Weights of a small image flow-matching model.
Training: adamw at rate 0.0025, 11900 steps, batches of 256.
Data: 145000 training examples, 21.0 epochs.
Rows from block 4 of a small image flow-matching model, named by matrix and row number. Rows with one number belong to one neuron. Each number is 128 + 32 x the weight over its row's rms, rounded and kept within 0 to 255. All counts start at 0.
After each neuron's rows are labels from the 100 images, of 14848 (inputs lightly noised), where the neuron reaches its highest value: "peak on" is the class under the peak. Only what is clearly more common there than usual is listed. The data: Sentinel-2 satellite tiles (TerraMesh). In brackets: how many of the 100, against the usual share in percent.
# fc1: MLP up (model.blocks.4.mlp.fc1.weight, 768x128), inputs 64-127
# fc2: MLP down (model.blocks.4.mlp.fc2.weight, 128x768, transposed), outputs 64-127

fc1.281 [126 135 107 154 121 158 145 129 141 144 133 146 113 148 101 122 136 176 175 111  90  73  88 213 106 144 131 138 146 135 143  77 157 141 101 122 130 142 105 131  92 156 125 129  92  81 129 182 146 141 155 195 139 154 170  88  60  84 140  56 117 176 142 190]
fc2.281 [135 137 105  92 119 125 136 116 134 115 130 185  90  85 143 129 138 110 171 143  93 139  58  15 129 129 138 177 158 128 131 141 135 142 113 137 121  98 147 149 121  94 125 108 158 138  91  61 110 129 201  76 161 125 145  94 159 162 119  47 161 147 132 169]
peak on: crops (64 vs 17.4)

fc1.204 [155 143 151 116 118  82 165  74 185 158 145 125 130 158 110 150 177 136 163  68  95 155 154  84 154 124 128 126  94 165 124 111 166 102 123 111 100  82 183 121 173 128 136 127 109 101 139  55 153 111  14  79 109 119 118 148 116 171 121 121 139 119 103 163]
fc2.204 [144 137 152 192 124 137 109 119 127 145  73 100  88  80 148 147 140 114 123 126 177 131 155 154 110  69 133 127 126 138 134 123  98 116 116 145 145 139 159 127 138 170  96 150 142 125  96 154 161 116   0 121 137 124 144 144 134 172 120 172 143 123 127 184]
peak on: snow or ice (70 vs 13.8)

fc1.558 [170 122  96 153  94 128 127  97 179 132 125  90 108 168 145 109 127 110 190 148 108 133  84 151 164 122 134 153 146 116 169 113 128 142  93 169 138  76 153  93 190  69 112 166  80 136 196 159 135  87  78 152 112 153 126 138 123 121 184 116 111 172 151  99]
fc2.558 [158 102 119  79 105 113  96 118  95 125 145  69 142 115 177 143 149  99 106 125 123 113 163 116 193  97 124 141 143 136  97 153 131 132 127 160 126 105  98 107  86  68 132 122 157 139 112 122 110 176  76 106 145 136 135 131  75 149  86 141 130 129 130 121]
peak on: crops (38 vs 17.4)

fc1.176 [135 125 109 105  84 157 120 159  80 100 110 133 115 144 101 137 115 171 143 159  90 160 127 203 147 160 214 184 116  97 155 122 119 152 155 168 151 145  88  78 116 129  93 135 165 159 119 109 135 118 121  76 123 202 128 140 100 117 129 117 135 103 119 169]
fc2.176 [123 127 138 147 106 175 138  91 179 116 135  97 157 149 127 126 131 122 123 120 134  90 121 110 121 146 135 107 137 116 140 105 155 148 102 198 134  47  75 113 129 220 114 166 146 133 135 203 126 129  51 157 161 139 138 169 150 115 154 122 114  42 124 107]
peak on: rangeland (45 vs 21.5)

fc1.681 [180 115 112 106 123 152 117 157  82  73  93 112  84 109 139 131 155 116  63 170 145 243 129 148 123 117 196 138 186 136  79 133 133 146 159 119 148 141  77  98  91  19 100 114 154 103 147 165 161 115 125  97 165 203 125 125 113 156 107 106 100  77 161 121]
fc2.681 [193  91 117 146  87  86 173 184 170 123  91 169 161 178 144 124 158 169 144 113 156 103 150  88 128  94  90 155 163 124 149  92 124 119  63 165 133 106 130 132 106 126 129 147 159 128 141  33 118 143 129 177 123 134 188 119 146 119 138 112 204 102 112  89]
peak on: rangeland (46 vs 21.5); built area (26 vs 5.1)

fc1.766 [170 111 107 131  76  84 149  70  64 137 140 178  89  92 159 146 120 104  59 143 113 129 144 104 145 164 136 154 148 152 143 133  92 130  90 127 151 141  82 106 150 115 148 134 158 107 149 151 104 121 223 138 132  81 117 173  87 136 132 123 103 140 124 112]
fc2.766 [126 139 119 134  83 124  93 113 126 117  87 136 147 122 140 127 107 146 166 125 132 130 139 155 163 122 158 141 112 140  72 144 115 101 117 130 103 109 131 131 129 217 124 169 181  85 186 109 120 170  86  94 161 159 217 112 103  94  89 127 119 146 124 177]
peak on: snow or ice (75 vs 13.8)

fc1.444 [157 179 189  64 134  71 124 162 126 169 157 159 168 142 162 106 131 156 138 166 102 170 145 162  97 144 127 142 126 131  93 142  75 149 146 129 192  78 154 157 132 129 137 139 141 154 190 132 126 158 112 204 109 139 110  93 132 129 110  91 109 150 139 141]
fc2.444 [138 127 172 126 145 101  72 146 218 161 139 161 124 122 141 100 105 143  92 128 146 130 164 116 190 163 125  80 128 133 146 156 129 125  74 155 135 143 170 119 142  95 151 146 108 141 135 138 132 133 156  99 110 161 120  91 102 188 176 132  86 109 114 130]
peak on: snow or ice (41 vs 13.8)

fc1.229 [130  96 138 148 123  91 126 149 171 136 132 136 154 121 112 140 181 187 106 125 116 123 119 100 114 130 216 150 168 155 125 119 114 107  28 123 127 128 160 179 113 167  66 164 110 104 163  98 123 148 126 152 140 153 165 103 117 153 130  71  92 143 172 178]
fc2.229 [138 114 172 135 104 108 146 113 184 191 136  84 124 145 117 125 127 107 136 125 122 175 150 209 109 139 138 122 104 129 113 171 102 144 190 155  95 136  39 100 129 105 114 146  94 141 115 148 150 117 167 135 120 109  58 124  85 147 128 162 164 180 124 103]
peak on: rangeland (80 vs 21.5)

fc1.748 [159  69 140 156 123 135 141 108  89 160 130  99  66 133 188 169 154 156 167 144  71 136 123  97 173 134 133  93 148 119 121 114  82 152 134 151 132  76 118 156 133 135  90 150 111  75 140 120 144 188  73 143 107 126 155 145  40 126 161 131 126 167 127  70]
fc2.748 [109 105 134  97 106 200 111 172 153 160 128 114 107 107  70 167 128 122  88 138 143 135  98 200 129 152 146  72 122 133 142 134 162 114 128 164 156 181 146 136 120  98 143 143 171 139 147 125 146 134  39 162 112 105 126 128 218 109 108  89 131 196  99  31]
peak on: built area (27 vs 5.1)

fc1.309 [181 124 129 141 123 108 122  98 144 158 171 171 109 137 169 128 153 133 130 149 116 164  34 109 113 217 134 193 130 144 130 144 122 117 106  94 102 146 102 156 120 181 128 132 190 127 173 170 178 150 120 142 134 128 143 130 104 107  72 103 114  95 135 152]
fc2.309 [ 93 125 113 143 167  91 103 118  97 147 121 191 124 107  90 111 136 110  75 146 135  90  89 133  81 142 135  94 111 119 125 126 158 124 118  62 118  99  75  65 127 142 145  84  89 122 115 104 146  99 116  57 115 148 115 124 118 112 211 137  83 111 112 196]
peak on: snow or ice (45 vs 13.8)

fc1.556 [237 134 142  85 107 134 106 126  96 130 121 125 144 158 100 109 123 217 187 101 109 131 135  99 126 176 164 130 100 118 182  46 153 102 203 152 102  28  96 128  99 158 120 145 164 147 156 149 196 125 150 133 110 112 124 114  97 104 149  86 140 126 105 119]
fc2.556 [197 142 189  93 181 135 152 117 209 106 133 206 133 146 102 121 114 135 107 114 128  71 116 175 110 132 120 150 110 137 147 122 123 120  47 142 138  78 123 121 126 185 126 115 121 108  71 100  88 126 151 119 182 131 139 124 139 192  96 117 111 132 133  91]
peak on: built area (43 vs 5.1)

fc1.554 [130 133  86 100 128 111 151 110 103  95 115 141 124  86 161  85 103 158  91 103 144 155 113 131 107  97 108 117 102 232 107 110 106  82  73 167 120 152  97 148 191 126 157 125  66  56 158  97 141 115 104 150 168 109 114 157 106  91 169  93  69 177  78  83]
fc2.554 [141 140 126 178  54  65 106 121 123  86 167 141 130 114 104 106 108 197 173 122 123 141 105 101 181  83 133  50 114 130 161 154 158 116  98 167 132 165 171 167 144 131 103 156 109  91 135 165 172 177 105 159 107 127 130 120 137 129  88 116 139 149 120  60]
peak on: snow or ice (71 vs 13.8)

fc1.593 [121 124 110 156 101 123 110 101  92 134  96 170 162 115  80 109 115  97 120 130 104 111 133  81 129 108 112  62 158 133 118 105 133 107  99 255 120  99 138  66 120 124 100 143 146 130 131 132  99 149 162  93 111 100 153 153 128  84 114 126 139  88 131  59]
fc2.593 [146 111 149  43 177 130 150  98  55 114 156 146 107 120 191 128 137 138 138 126 135 105 136 138 116 116 127 136 149 123 127 118 153 122 155 255 222 136 135 103 118  76 132 130 148 137 125 128 115 132 115 109 119 127 115 147 106 138 183 114 139 100 115  56]
peak on: water (71 vs 11.1)

fc1.674 [112 146 119 154 120 118 151 162  99  96 120  91 118 140 154 143  95 114 136 153 159 191  90 165 157 102 134 123 114 114 129 132 163 166 139  92 106 157 155 144 128  95  99  45  81 124 186 117 132  88  94 153 158 164  94 112 113  81 140 131  59  58 170 142]
fc2.674 [160 148 129 149 106 161 160 155  71 133 120 143 144 176 150 105 121 155 177 100 120  83 124 163 112 138 128 167  69 136 145  99  78  96 178 109 192 103 103 150 134 136 117 105 119 156 183  94 139 180 145 136 131  82 118 102 189 106 101 131 136 126 157 203]
peak on: water (50 vs 11.1)

fc1.191 [213 139  86 121 157  63 181 120 108 102 173 133  75 123 137  95 174 141 109 168  93 191  85 180  94 126 133 160 120 185 107 134 163 153 158 130 147 120  79 159  70 122  89 126 154 117 165 185 155  68 130 140 129 163 104 156 112 109 149 140  82 142 135 118]
fc2.191 [122 149 132 111 132 168  85  94 177 112 178 114 131 115 114 151 107 114 140 120  91 161 170 167 122 151 149 179 102 183 149 169 123 124 119 195 132 114 146 116 155 168 115 140  98 141 179  91  98 132  82 137 122 144  91 130 177 144 147 140  92 125 148  67]
peak on: built area (56 vs 5.1)

fc1.380 [136 143 150  71 139 122 143 118 192 170 146  83 154 148  92 115 124 161  84 136 142 135 132 104  99 150 123 145 101 122 141  88 138 140 128  82 101  88  77 171  88 165 116 190 164 139 171 170 163 118 151 173 138 121 104 120 205 117 110 157 110 187 123 130]
fc2.380 [119 108 159  84 168 159  60  86 101 143 135 145 135 143 124 105 132 175 126 108  87 136 114 124 110  65 131 132 122 129 113 134 122 139  41 115 126 128 132 158 151 190  97 127  96 149 187  94 106  75 179 142 108 115  78 130 115 155 104 121 106 158 114 237]
peak on: built area (27 vs 5.1)

fc1.382 [169 137 146 103  90 137  83 114 154  67 131 141 128 137 127 136 113 140 166 171 100 136 132  76  94 138 156  96 141 128 125 140  61 142 105 134 146 109 118 110  90 151 137 242 168 131 168 155 141 154 152 115 106 132  93 167  73 181 107 158 108 180 144  74]
fc2.382 [244 126 110 100 119 143 135 155 171 138 129  82 162 132  91 110 130 137 122 129 142 145 155 181 117 149 119 108 126 133 154 137 110 137 171 100 106 125 239 131 164 101 139 117 170 106 105  87 139 133 195 167 146 142 155 121 238 106 159 166 128 150 141  88]
peak on: water (32 vs 11.1)

fc1.746 [166  65  88 184 139 103 108 130 114 123 168 168 123 116 147 162 120  85 119 170  82  95 119  68 116  85 125 129 137  93  65 112  97 132 159 155 109  80 145  89 119 106 123 146 162 137  93 131 111 118 110 173  67 131 107 185 140 105 101 164 117 142 165  82]
fc2.746 [155 134  55 119  99 106 106 179  93  87 112 186 105 112  93 106 129 154 107 138 125 199 136 221  94 139 121 126 130 124 128 132 168 134 163 145 152 189 179 148 137  89 115 104  94 130 150 130 126 126  98 125  35 133 110 154  80  17 156  45 141 126 113 129]
peak on: water (29 vs 11.1)

fc1.102 [152 122 170 116 146 113 129 118 174 107 149  84 158 106 109 100 187 148 119  87 110  98 120 125 122 119 142 150 169 180 109 103  99  93  56  83 126 105 168 175 156 121 120 147 129 126 125 147  89 133 103 138 137 128 200 129 116 127 130  94 138 144 116 132]
fc2.102 [143 123 152 122 138 104 151 118 119  42  90 155 114 148 183 124 123 145 107 123 117 159 125  95  98 147 118 142 149 135 115 158 120 124 137  44 113 119 186 117 123  63 130  80 158 124 112 126 127 132 119  89 103 136  59 144 163  96 134 117 108 124 132 138]
peak on: rangeland (63 vs 21.5)

fc1.326 [ 98  82  75 164 102 136 104 155  73  55  76 135 140 101  61 147 146 108 103 165 108 115 155  63 135 114 136 119 108 129 112  96 141 148 144 187 161 139 172 106 113 179 111 121 181 128 110 139 122 145 150 114 122 125 104 118 127  58 195 142 118  86 151  76]
fc2.326 [129 112 138  90 185 123 130 105 107  25 113  79 147 143 131 137 131 138 132 120 136 172 151 225 118  48 135 113 138 122  98 119 131 131 126 156 206 143 172 119 116 218 139 101  63 142 127 106 153 140  48 132 107 136 141 144 105  79  75 115 146  98 127  43]
peak on: water (44 vs 11.1)

fc1.142 [154 168 153  81 130  78 111  91 137 151 120 199 154 172  72 131 117 115 130 149 122 124 168 122 124 142 120 132 105 142 115 106 146 183 142 146 184 115  94 155 157  81 131 115 162 109 209 159 177 160 132 138 112 126 102  88 172  92 104 117  95 161 159 135]
fc2.142 [155 117 136 152  72 175  73 142 101 132 112  72 123 107 148 112 157 224 109 127 128 194 155 121 118 179 120 130 139 133 103 105 146 116 144 142 106  51  63 141 121 102 146  88 136 134 172 140 136  96 155 160 116  69  71 138 173 150 126  86  53 213 125 173]
peak on: water (59 vs 11.1)

fc1.430 [144 154  97 140 142 103 133 104 141 142 130 147 143 155 159 160 120 185 153 224 128 109 132 145 146 121 194 167 104  98 162  74  90 195 149 118 113  86 130 159 139 130 111 129 130 170 163 129 135  91 120 157 112  74  95 162 111  85  89 153 108 163 193 140]
fc2.430 [110 136  94 150 160 122 139 107 126 121 133  53 132 100  49 115 128  98 141 126 106  92 100  59 106 155 120  69 114 132 131 139 151 134 202 106 113  93  66 118 121 146 131 149 144 112 140 174 152  70 105  75 132 133  63 156 167 111 216 120 117 129 140 139]
peak on: water (62 vs 11.1)