{
  "arch": "dit",
  "head_dim": 64,
  "patch_size": [2, 2],
  "positions": "learned",
  "beta1": 0.85,
  "eps": 1e-08,
  "final_lr_fraction": 0
}
Rows from block 3, named by matrix and row number. Rows with one number belong to one attention dimension. Each number is 128 + 32 x the weight over its row's rms, rounded and kept within 0 to 255. All counts start at 0. Numbers have three digits each. After the name is the row's rms in percent of the matrix's.
# v: attention query, key and value (stacked) (model.blocks.3.attn.qkv.weight, 384x128, the v third), inputs 64-127
# proj: attention output (model.blocks.3.attn.proj.weight, 128x128, transposed), outputs 64-127
v.2 107:131113163131132165135080061109131103132155124144149114111129131107099019170126134145135147130124058132048127126107156123107043101130133134113116127149131158126154139128130145135134137127129150
proj.2 119:125139152128096155175167158119141237154120127128131128198129131105081042122139137119127129113128122131175129136106107082138113136146099122111108138117116098152141088127156070192130112202119129
v.3 100:126134081118147128110169089114154066183122128116158129114145182129147091098125139182160117141126147136122128127141116180126054102034121142121137156152131127156082177116134162137133125133150174
proj.3 098:040151091144149142195157124131149118075119142129125117178115147095131100118136144186121134110150149135110083151144126130151087132096202138143152099126111185136153149123199089171129134147139200
v.4 094:140129210122135134129101106255101089148098109153124127142123160140157189119122130212132108137127180133125118127127139197107151148137132120129107181112129078142131104120153168120175116148140164
proj.4 102:191147132121136158108089131087113091116127122110128136099132130112123077124149127136133135139141117135129234096136107091132090135155171156085076150111139195145125089109176034081131134131114103
v.5 096:115138145136102083123155185140177176066038106109136049187134101159104116134122147147113077161186154147184123127150140117104064147144128125111131095134135133087148122155124117132135132131126129
proj.5 077:085125138134115127135105166098144114070133176130129116143128137104031163122133121109125131141152096125107054145133177121120182122169086129113124126148165116137087112128121143171106135143130136
v.6 113:130117141123130167114038028127148039143125141163111125140130192135142075135120132155162138098148112122079126131101124197106107131106149125143118165136126109155082133084145147126215123152138182
proj.6 124:138135117098030108144107157186126168143133151119127137160141123130092103131140121156125133165125101132182119123102154102131121135106166113143066174162120206151186162129165086114101136187119091
v.7 096:150102111117147168138076096102071087188210171125131196104099106121180147133124109112127173121083074090065131135126115136144193095112134135108133138138128133119158156109128150123090130128101129
proj.7 079:147131125155152133122137133108088124162121022116134116087119129151231095131107139135130133115116171127166161050175097108119066124103139137113095117133206091131123119126087133137128137104123126
v.8 098:157128120123154190132098084093083088183207152141116188070104171116153121128135100116120170099094083092075126147111099159149158108114139134140105143125127140159041155100145155125139119121113134
proj.8 079:119131114139126132141153118156126140167145089113121141101125135141233073132106122136127123109133143128162020150133096127133069125115175138154163128111149145138152135130150111095128128087128167
v.9 086:110172141138120060126158185128147181069055094119156071161166078124085135144140141132125099133176132164176127114134152144120064137164120118146137137163121129113052100150099151145107129140145131
proj.9 084:106114109098140124110097139127119149106129172113127123172126139071072172132121123141134126147122082133104112199086149138130171127131151121109144145145000127131121127137154116156115143113126148
v.10 078:084165145102122092111105146172128181119093143096164123153159084095159142135135142145171120101176174142134132134094127132154153152131104076143137113150110103149144143064074161128142128165143145
proj.10 092:130121150100100130145150106140142103115135154117134127140135139127132142116091112111113137115135124132114154179112150135146159135147139135116137097126000119119146117130094102093121119131124097
v.11 130:136106077138157094139182160000079141127164116148146119132153100140136097045138119106146128133148059137114135135135095109138158084218128158128123108140133141085104130152114157130163130132145144
proj.11 122:095126142151142139115087140189176218141132105130124133170125129205147178135093133108118128122131119129141042129150147113136184134166124138104104104131113111127193130127152184124117127124128173
v.12 090:133134133114128102133075175204138120090159132133150131149158142144154146118120132116123121138150121157087125138134158144121152093148138129135139069095117098130154143088134102123196118151130094
proj.12 088:175099120170115100128205105136158154102126119146130110118110096255123169123164148104118137093134165128155165114105125151127161124130146128137184075118148159116136118163080107065124127175130080
v.13 096:149110129154167118127171175057078103115104118156176166109130066130116157050124089139153135117172096118157134144121123157123074064111127145126120207131130126094072129124120154129083135139148152
proj.13 096:108119131201242123138126051149138173108127136123125117159127128112145187122103138114134127142139162132093136098130126085124179139120144150097061124113109119125167151141186089131111118137130210
v.14 088:143132133114152180122102081081086083222208152153162164085120163108130141156138124136138167110078021112081112146129116137119176115159157154132111104126131148138137127062151143126117130126134127
proj.14 082:112121133136134129115169161160130146186104096125130120107129129104202082114116138119138135128117138123162019182129090158133050136135189131127171117145137101127110134140105118125130133114131181
v.15 095:142091118126105139125107106159116115158172148132122107164114145165116155156129154150118113133136152137087108141152086106127099150182177150147092138128137175097149128079189078110136122122132131
proj.15 105:135137127128121127095130124140108106139133138128135135110124138100114119131109125152125134146130111129134006153129146125132142119121150118127179137140255066126121139132099124072118130163125110
v.16 132:126100135137142117128159137029105112094133095177160128077163074118113124104137115082166144109153052134108127130090143150137168063163142139130115163160128149111119083124123164122098122132159153
proj.16 138:150114117120156126143113140156120232162141169141130146130132127110135187130105136130127126164130115131159136120080147141124200122139142123109070140156149082143204145116140144140123130164127130
v.17 135:127135120113123139128137044083109090175162083116126093085141210137101043083131135187130137134119113145063138141105168166126080126125128135132122113055123123156123083086146071132085124144146159
proj.17 140:093151100150136135120135072167093153120126175123137132162133138101080085129086147150127134108098111127154131102100154115128119129095124140121101081095139177122130131121217119082143120186127150
v.18 097:142150103116127128131168085150179113164082130098106136114131181115173137107132113122126100146107204113206130134111106099148067158088094109114141120064134126206102171131108121138143134138114133
proj.18 099:077125144030076163141167126122136044095121126131126134115140116158145102132127145127115130114124167128119086183106115102141124126131137146096142092127133182145177172123185115126142139106128131
v.19 073:090141118157112141105075132164160148160109123127113113107111167089020106072147107137079137132131191110120125121128130122140053176076143123138092158094136142149062165123140048125127130111116113
proj.19 087:072140104111153101170094057143125132105126189113138127183123132090090089135112139162132125089099116132134000193104109123125129136101150126171177124103049144125104160122159114187141131154128133
v.20 122:110087000121109066120134170178138166126150136100142142157109095165172196145136145217130108116125200138087131135145080168120131132129127115119131203134130109104125148103128147121133124138127138
proj.20 131:147143046147147165099122104098087107070136108128134138175113139147128111130117149190130131130133086128091123120190127078126135130159150114129102145134142146132133151109083111070126117139131140
v.21 085:108170107118098110136108027199173130221159180084099083134133151110153217127129171206118113165086133148141120116146116139146116193130108134107133086074125104157143130099127099124060127115125140
proj.21 084:102124090181141143067105150138087044104131073129122119167118110126114067127169119134123132129117074123110175120118105135134096121156141144085103070105120152126094131154096080116106114093141154
v.22 098:127107057118164131126119207040121096139125171106098119130115160144107125124131106169118106084116140119185121136143103176121243156107139128129136099105123109118104117038161157115136118140119177
proj.22 106:083138078154176119132102156167152074146150117143131124085146151150139168125092127074129128132130115128082151104154141173144152159122147138174088116107110201122150151101069144123147128135114184
v.23 081:136131134139145115137149129082067111085183118187172177097156092118172144142131125087165138098118071144111136134104123175103166072114136132134095177169130124128080128087107225131120131127183153
proj.23 067:122105144181167132119166150097133146134133129123130118068133133147190148116117121055122140123167113122131100121106096152139129136124143126107062148125056124139168121166166103106124142118126163
v.24 091:134116149113116104125078113222097167155098157089166118161087058156127137071134126213145136132169144113153126135129106126142064139125142131128130158151119117110149146034152065121059134159105141
proj.24 088:083120128171127149120123100100109067126122097124134118123095112118132107111118144144132125138120147120104065129133162119124176136147105161102141076084124130112137115135148062018150131231142157
v.25 095:135117141131135126121114135127135088152161074184124119150134241174115062112129135137118148118143146150059133138127131158123065133119148135130114115063126106125086164142162174123182121120152159
proj.25 096:073146094160097131119174053129141191094138186095138122190130115152106093109108143141126131074125130127162008154125121117126088142087173145157122167104131194124111116146166118083143111125124201
v.26 104:101108101124084123129081067180168182144149169084132091101098071137117133157139154173139107116136151126107127129124100111136144147168147130130135128165120145111154154049155036119076144131116110
proj.26 094:126121120127066135079098180162098073137136086123123127114125138129086049126097125120127127109129094125115066131116161143127193128165102125130116098121167073124150121136065105063131134191130093
v.27 108:119099060126133169115095120117159108057129141120105159105128122130061092136125108027115148083117063108105130129115157113136079122043117125134126134164131139087165140138123034131185119125111130
proj.27 105:181129106139141111183128181152128202123129148121128126111121120138109153110112113114140126144118123124111121101124138134123155133086099111197167117126117110146118151141073153169107139145133028
v.28 089:110146162126113083119135185148168164073035062126114057201163147137082125146120145136119104143190172158173135121131153160118037139123115099137124118102128125133147106167118175128165117144131154
proj.28 079:134129145134133120149124115104147127072127225135127136198127124119040163124169133131118135136133095126122205088093146115143166128161111128130090128118056167127109133114154092209137112157130102
v.29 086:141149132109126186142115082110092094182182147166107171094128206128139112174119108141089168113066083117068135143128141117118167140155142142125143090090115119152147098196136165127185128133113144
proj.29 080:190143128098069111085162143149155140193137078128125131101124127161169105129124121157125134160111175135189204078163093087130024118108172124148152152146158133124060129134148140031100126078116104
v.30 114:131157168147131124141156108135090122173111183176084129111141089119132143064127119156078130168138129133089121135135176106150204152097131123150134167110117105139156073233126105118137127120122083
proj.30 146:179175111113134134052081000170129142165120159135133116121126131120124140135130153203129123151098144135127177114080135114126121137131110135102161100098145102139114140109139183117111142140133106
v.31 073:131157059120167187131088096081152050182205130134112163087158219082121097162123112092114164109097045129068132138100143190113161134116123126137138133160129135154123129140106142135185120126121139
proj.31 080:147132109143144120152145141147159209126130128142132124207115116128147107123158122142130126125133126124153214150169076159130083109121187108173150139131058192131108117127092148250118119086130117
v.32 120:109136103139121106126189176124152142123124111084153143073138111085094108109124138144122114141099177114140123115135125135128211100061136113137144190155131132159082113118121116132067128119129053
proj.32 123:103136116117200138164092085101088105121137144144126126108132133082144110125108152165130126149087131133112174151141113126123119130137134126116231133114151143113148144131126157250114133113121164
v.33 093:106133158138088070118147162170158188079051102089165073154125082150140147138139148168133091132189196141191117117132121167139079130129129103142121158133134134117112140090130131131094134130137137
proj.33 084:091129124120140120132091125121101056110138211137123124117129118088069149148075124151140124160119112129101014201089188123130187121170130117130112138141074089127141130119121105123122130157124114
v.34 098:115096167135118124121147067150164137097157102119166102080136042131103090117123149144172123138145104131099117119111121153122176054112158137133131177205124142116106102073169060123074127138141068
proj.34 084:123128145161103154171105183127070159147129124144145131087114122113124060130135135130136129121138088125111153133158152112124173134143122117137141139151255112118176113140059149150150135168126154
v.35 112:116102085153137115127118150048084142110191126172146143122162098144168130088135146099142140129106056155073128140114133150111183101195123147117109111138129125072218098132120151121151128117137161
proj.35 112:153122130131119126112127136131152195112124142144129130090116120188158138135161125120127125100109116130140033156136124111130137120152107142133085117094101079132088119117104189059129126138130132
v.36 085:139165139116173180120062108112117046195169134142136128149150227101096113134124119133100160118129054139087120129114147162126115158113140125148109085094127152159121120104156137112203110126126152
proj.36 094:138140112186198117147151094164158167130122157123143134173129131125130121118160120122120126112119121135141206082149103136135072121107171132149144088133083139121085115122074112234138126087130135
v.37 103:125146183108127172108087086105146081192128119109118075143119175138076110135121137154102132132131103120124127135137159153146150145150157130133120094084121135159179089098180110118097117155109146
proj.37 095:162118114171128114094093090194116100154126160148119121111130130084096113141132132173121118133120113132140145060121169133132100129117153122120100085144194136109066117116123105144140116172133132
v.38 104:120191155122114138129094036191158120219171181079124078115135183100113123169127159205118117148108136152128129126156116083123068164167138141114126102087121138160119137133119116133091142130136106
proj.38 106:059125121133066146128126134122133083136135068134124127173117135121106049125157131162120124112125118127158093191127081110128069109146171138100147135151102128107105127145202089102130150115129158
v.39 117:120167123130117144110152158204157137136170099133129107104139222140097094100130140060108132150131135148074131114136149081153127136185126135124135038083135137101159152161123089132171127117115066
proj.39 118:126144158118116111162149092099134179111119126120123130161131122216115080123113122146136129096126142133174088152104106136128091119124142137119255122126132130120098125129101195170143138088133086
v.40 104:158124130121139143132165115076174140117106103088103138166127129148144113140111120104093119136116168120159127107146089061140028141122106136096164075112136145135104148205108156148158132128097125
proj.40 109:130123136115072130127154163131102129109143099128126128145139126153131135125135127097129131135136146131124189108197111099127105124123110106119120134140210102146142106123095141166101122026128146
v.41 092:123108127128094085166065075065074200093138205090086120132102036160134131130145110154119124104103133121137129132122122102097157148207151130126143155166124110110129135158141086113124132107135099
proj.41 093:132087151101055141069059202160098128197136062127128124122117133153130133113095124092126131133119088118107148117148127097121148136182036134183146181088143093146134191163142166058124118124124100
v.42 081:111140202130119103124161203147133166059017066134107077167144135157127119132123135109120096129183187143206125130128134141132101137094107105128126137102121103138166107152121171136136118140122139
proj.42 073:091130143132101143153125133086154097101140247134136141073113118152106185114151136169117112100124136139092068193095165122125151138133082139122109145154083235118121118124212137090142119210121125
v.43 103:107132156131111078127169168128165164065060062137170057150159106151083107136122156135152102141173124161158129124137162177094101106123115136131130150132122116110137085132123108130099120133150113
proj.43 080:108136118143149139151090162112142140099128212121120129126125125110035148136156121142133129129123077132120164133122169124133189131133087129128100136137135204141106120115181145153141137207120120
v.44 100:138153173111120172145112061169078081121108163091114108090103159134098054115122102158113134115131073119194143149132142133116040132147122139118103153163129141142156108158113134139155125152123152
proj.44 116:094123188149097152151113167107196117176116094142123128093111125083134104114116110088124121132142143122102062145128135106126112126135111120147133098130109140121106108120255082078114117180128117
v.45 090:114151175124099061149181185148140182093042107121146052164113112162110143164137140151111070143167165137198138116146149107122092148163106120118133114108129133114113119157117139140076137123136113
proj.45 082:109111121146156117100097134107121108114130130122131127143123130088046193129103128111128129143111097124140133096054174141122165125161083131089095124124078076147105125138198098126117132178134138
v.46 111:125108133143146108139253156000081113163111095121137136150152101126102152117126125179149129115096146130171129146120134114161070143078143126126133184094120116165111090183128208120078124108145152
proj.46 123:158137100134164135082120069132164110114136168111124133157156120031134153130128149133142123147123141128093150094132095107135107130113148131097059112161131147130152151144212110075116122078122210
v.47 067:120142121151138112139138107117080103113227120180174139117193176108155102104129155104135131118110080165056126111122163093097212152207147146138102085074130145065134107134134115127163144091183120
proj.47 055:126118163161166083080144075145110231132144125139120122143138117142128098127126145107121149111111083139150139156176081103127072140133151159139144082140087029096088150131070210134135146071126170
v.48 089:112135061116102124129143102060136150098189118157153144087185073099090078111123137101139138097108061159078140124096133142116108102135159142110095137132128155115130097149080128147093137129162137
proj.48 095:142120120089140128107103127141101192119131143141124120177129122112104141123095133120129127126145075122144095192144129130123147130112179118130084133113058088136132126147117152175126139089126130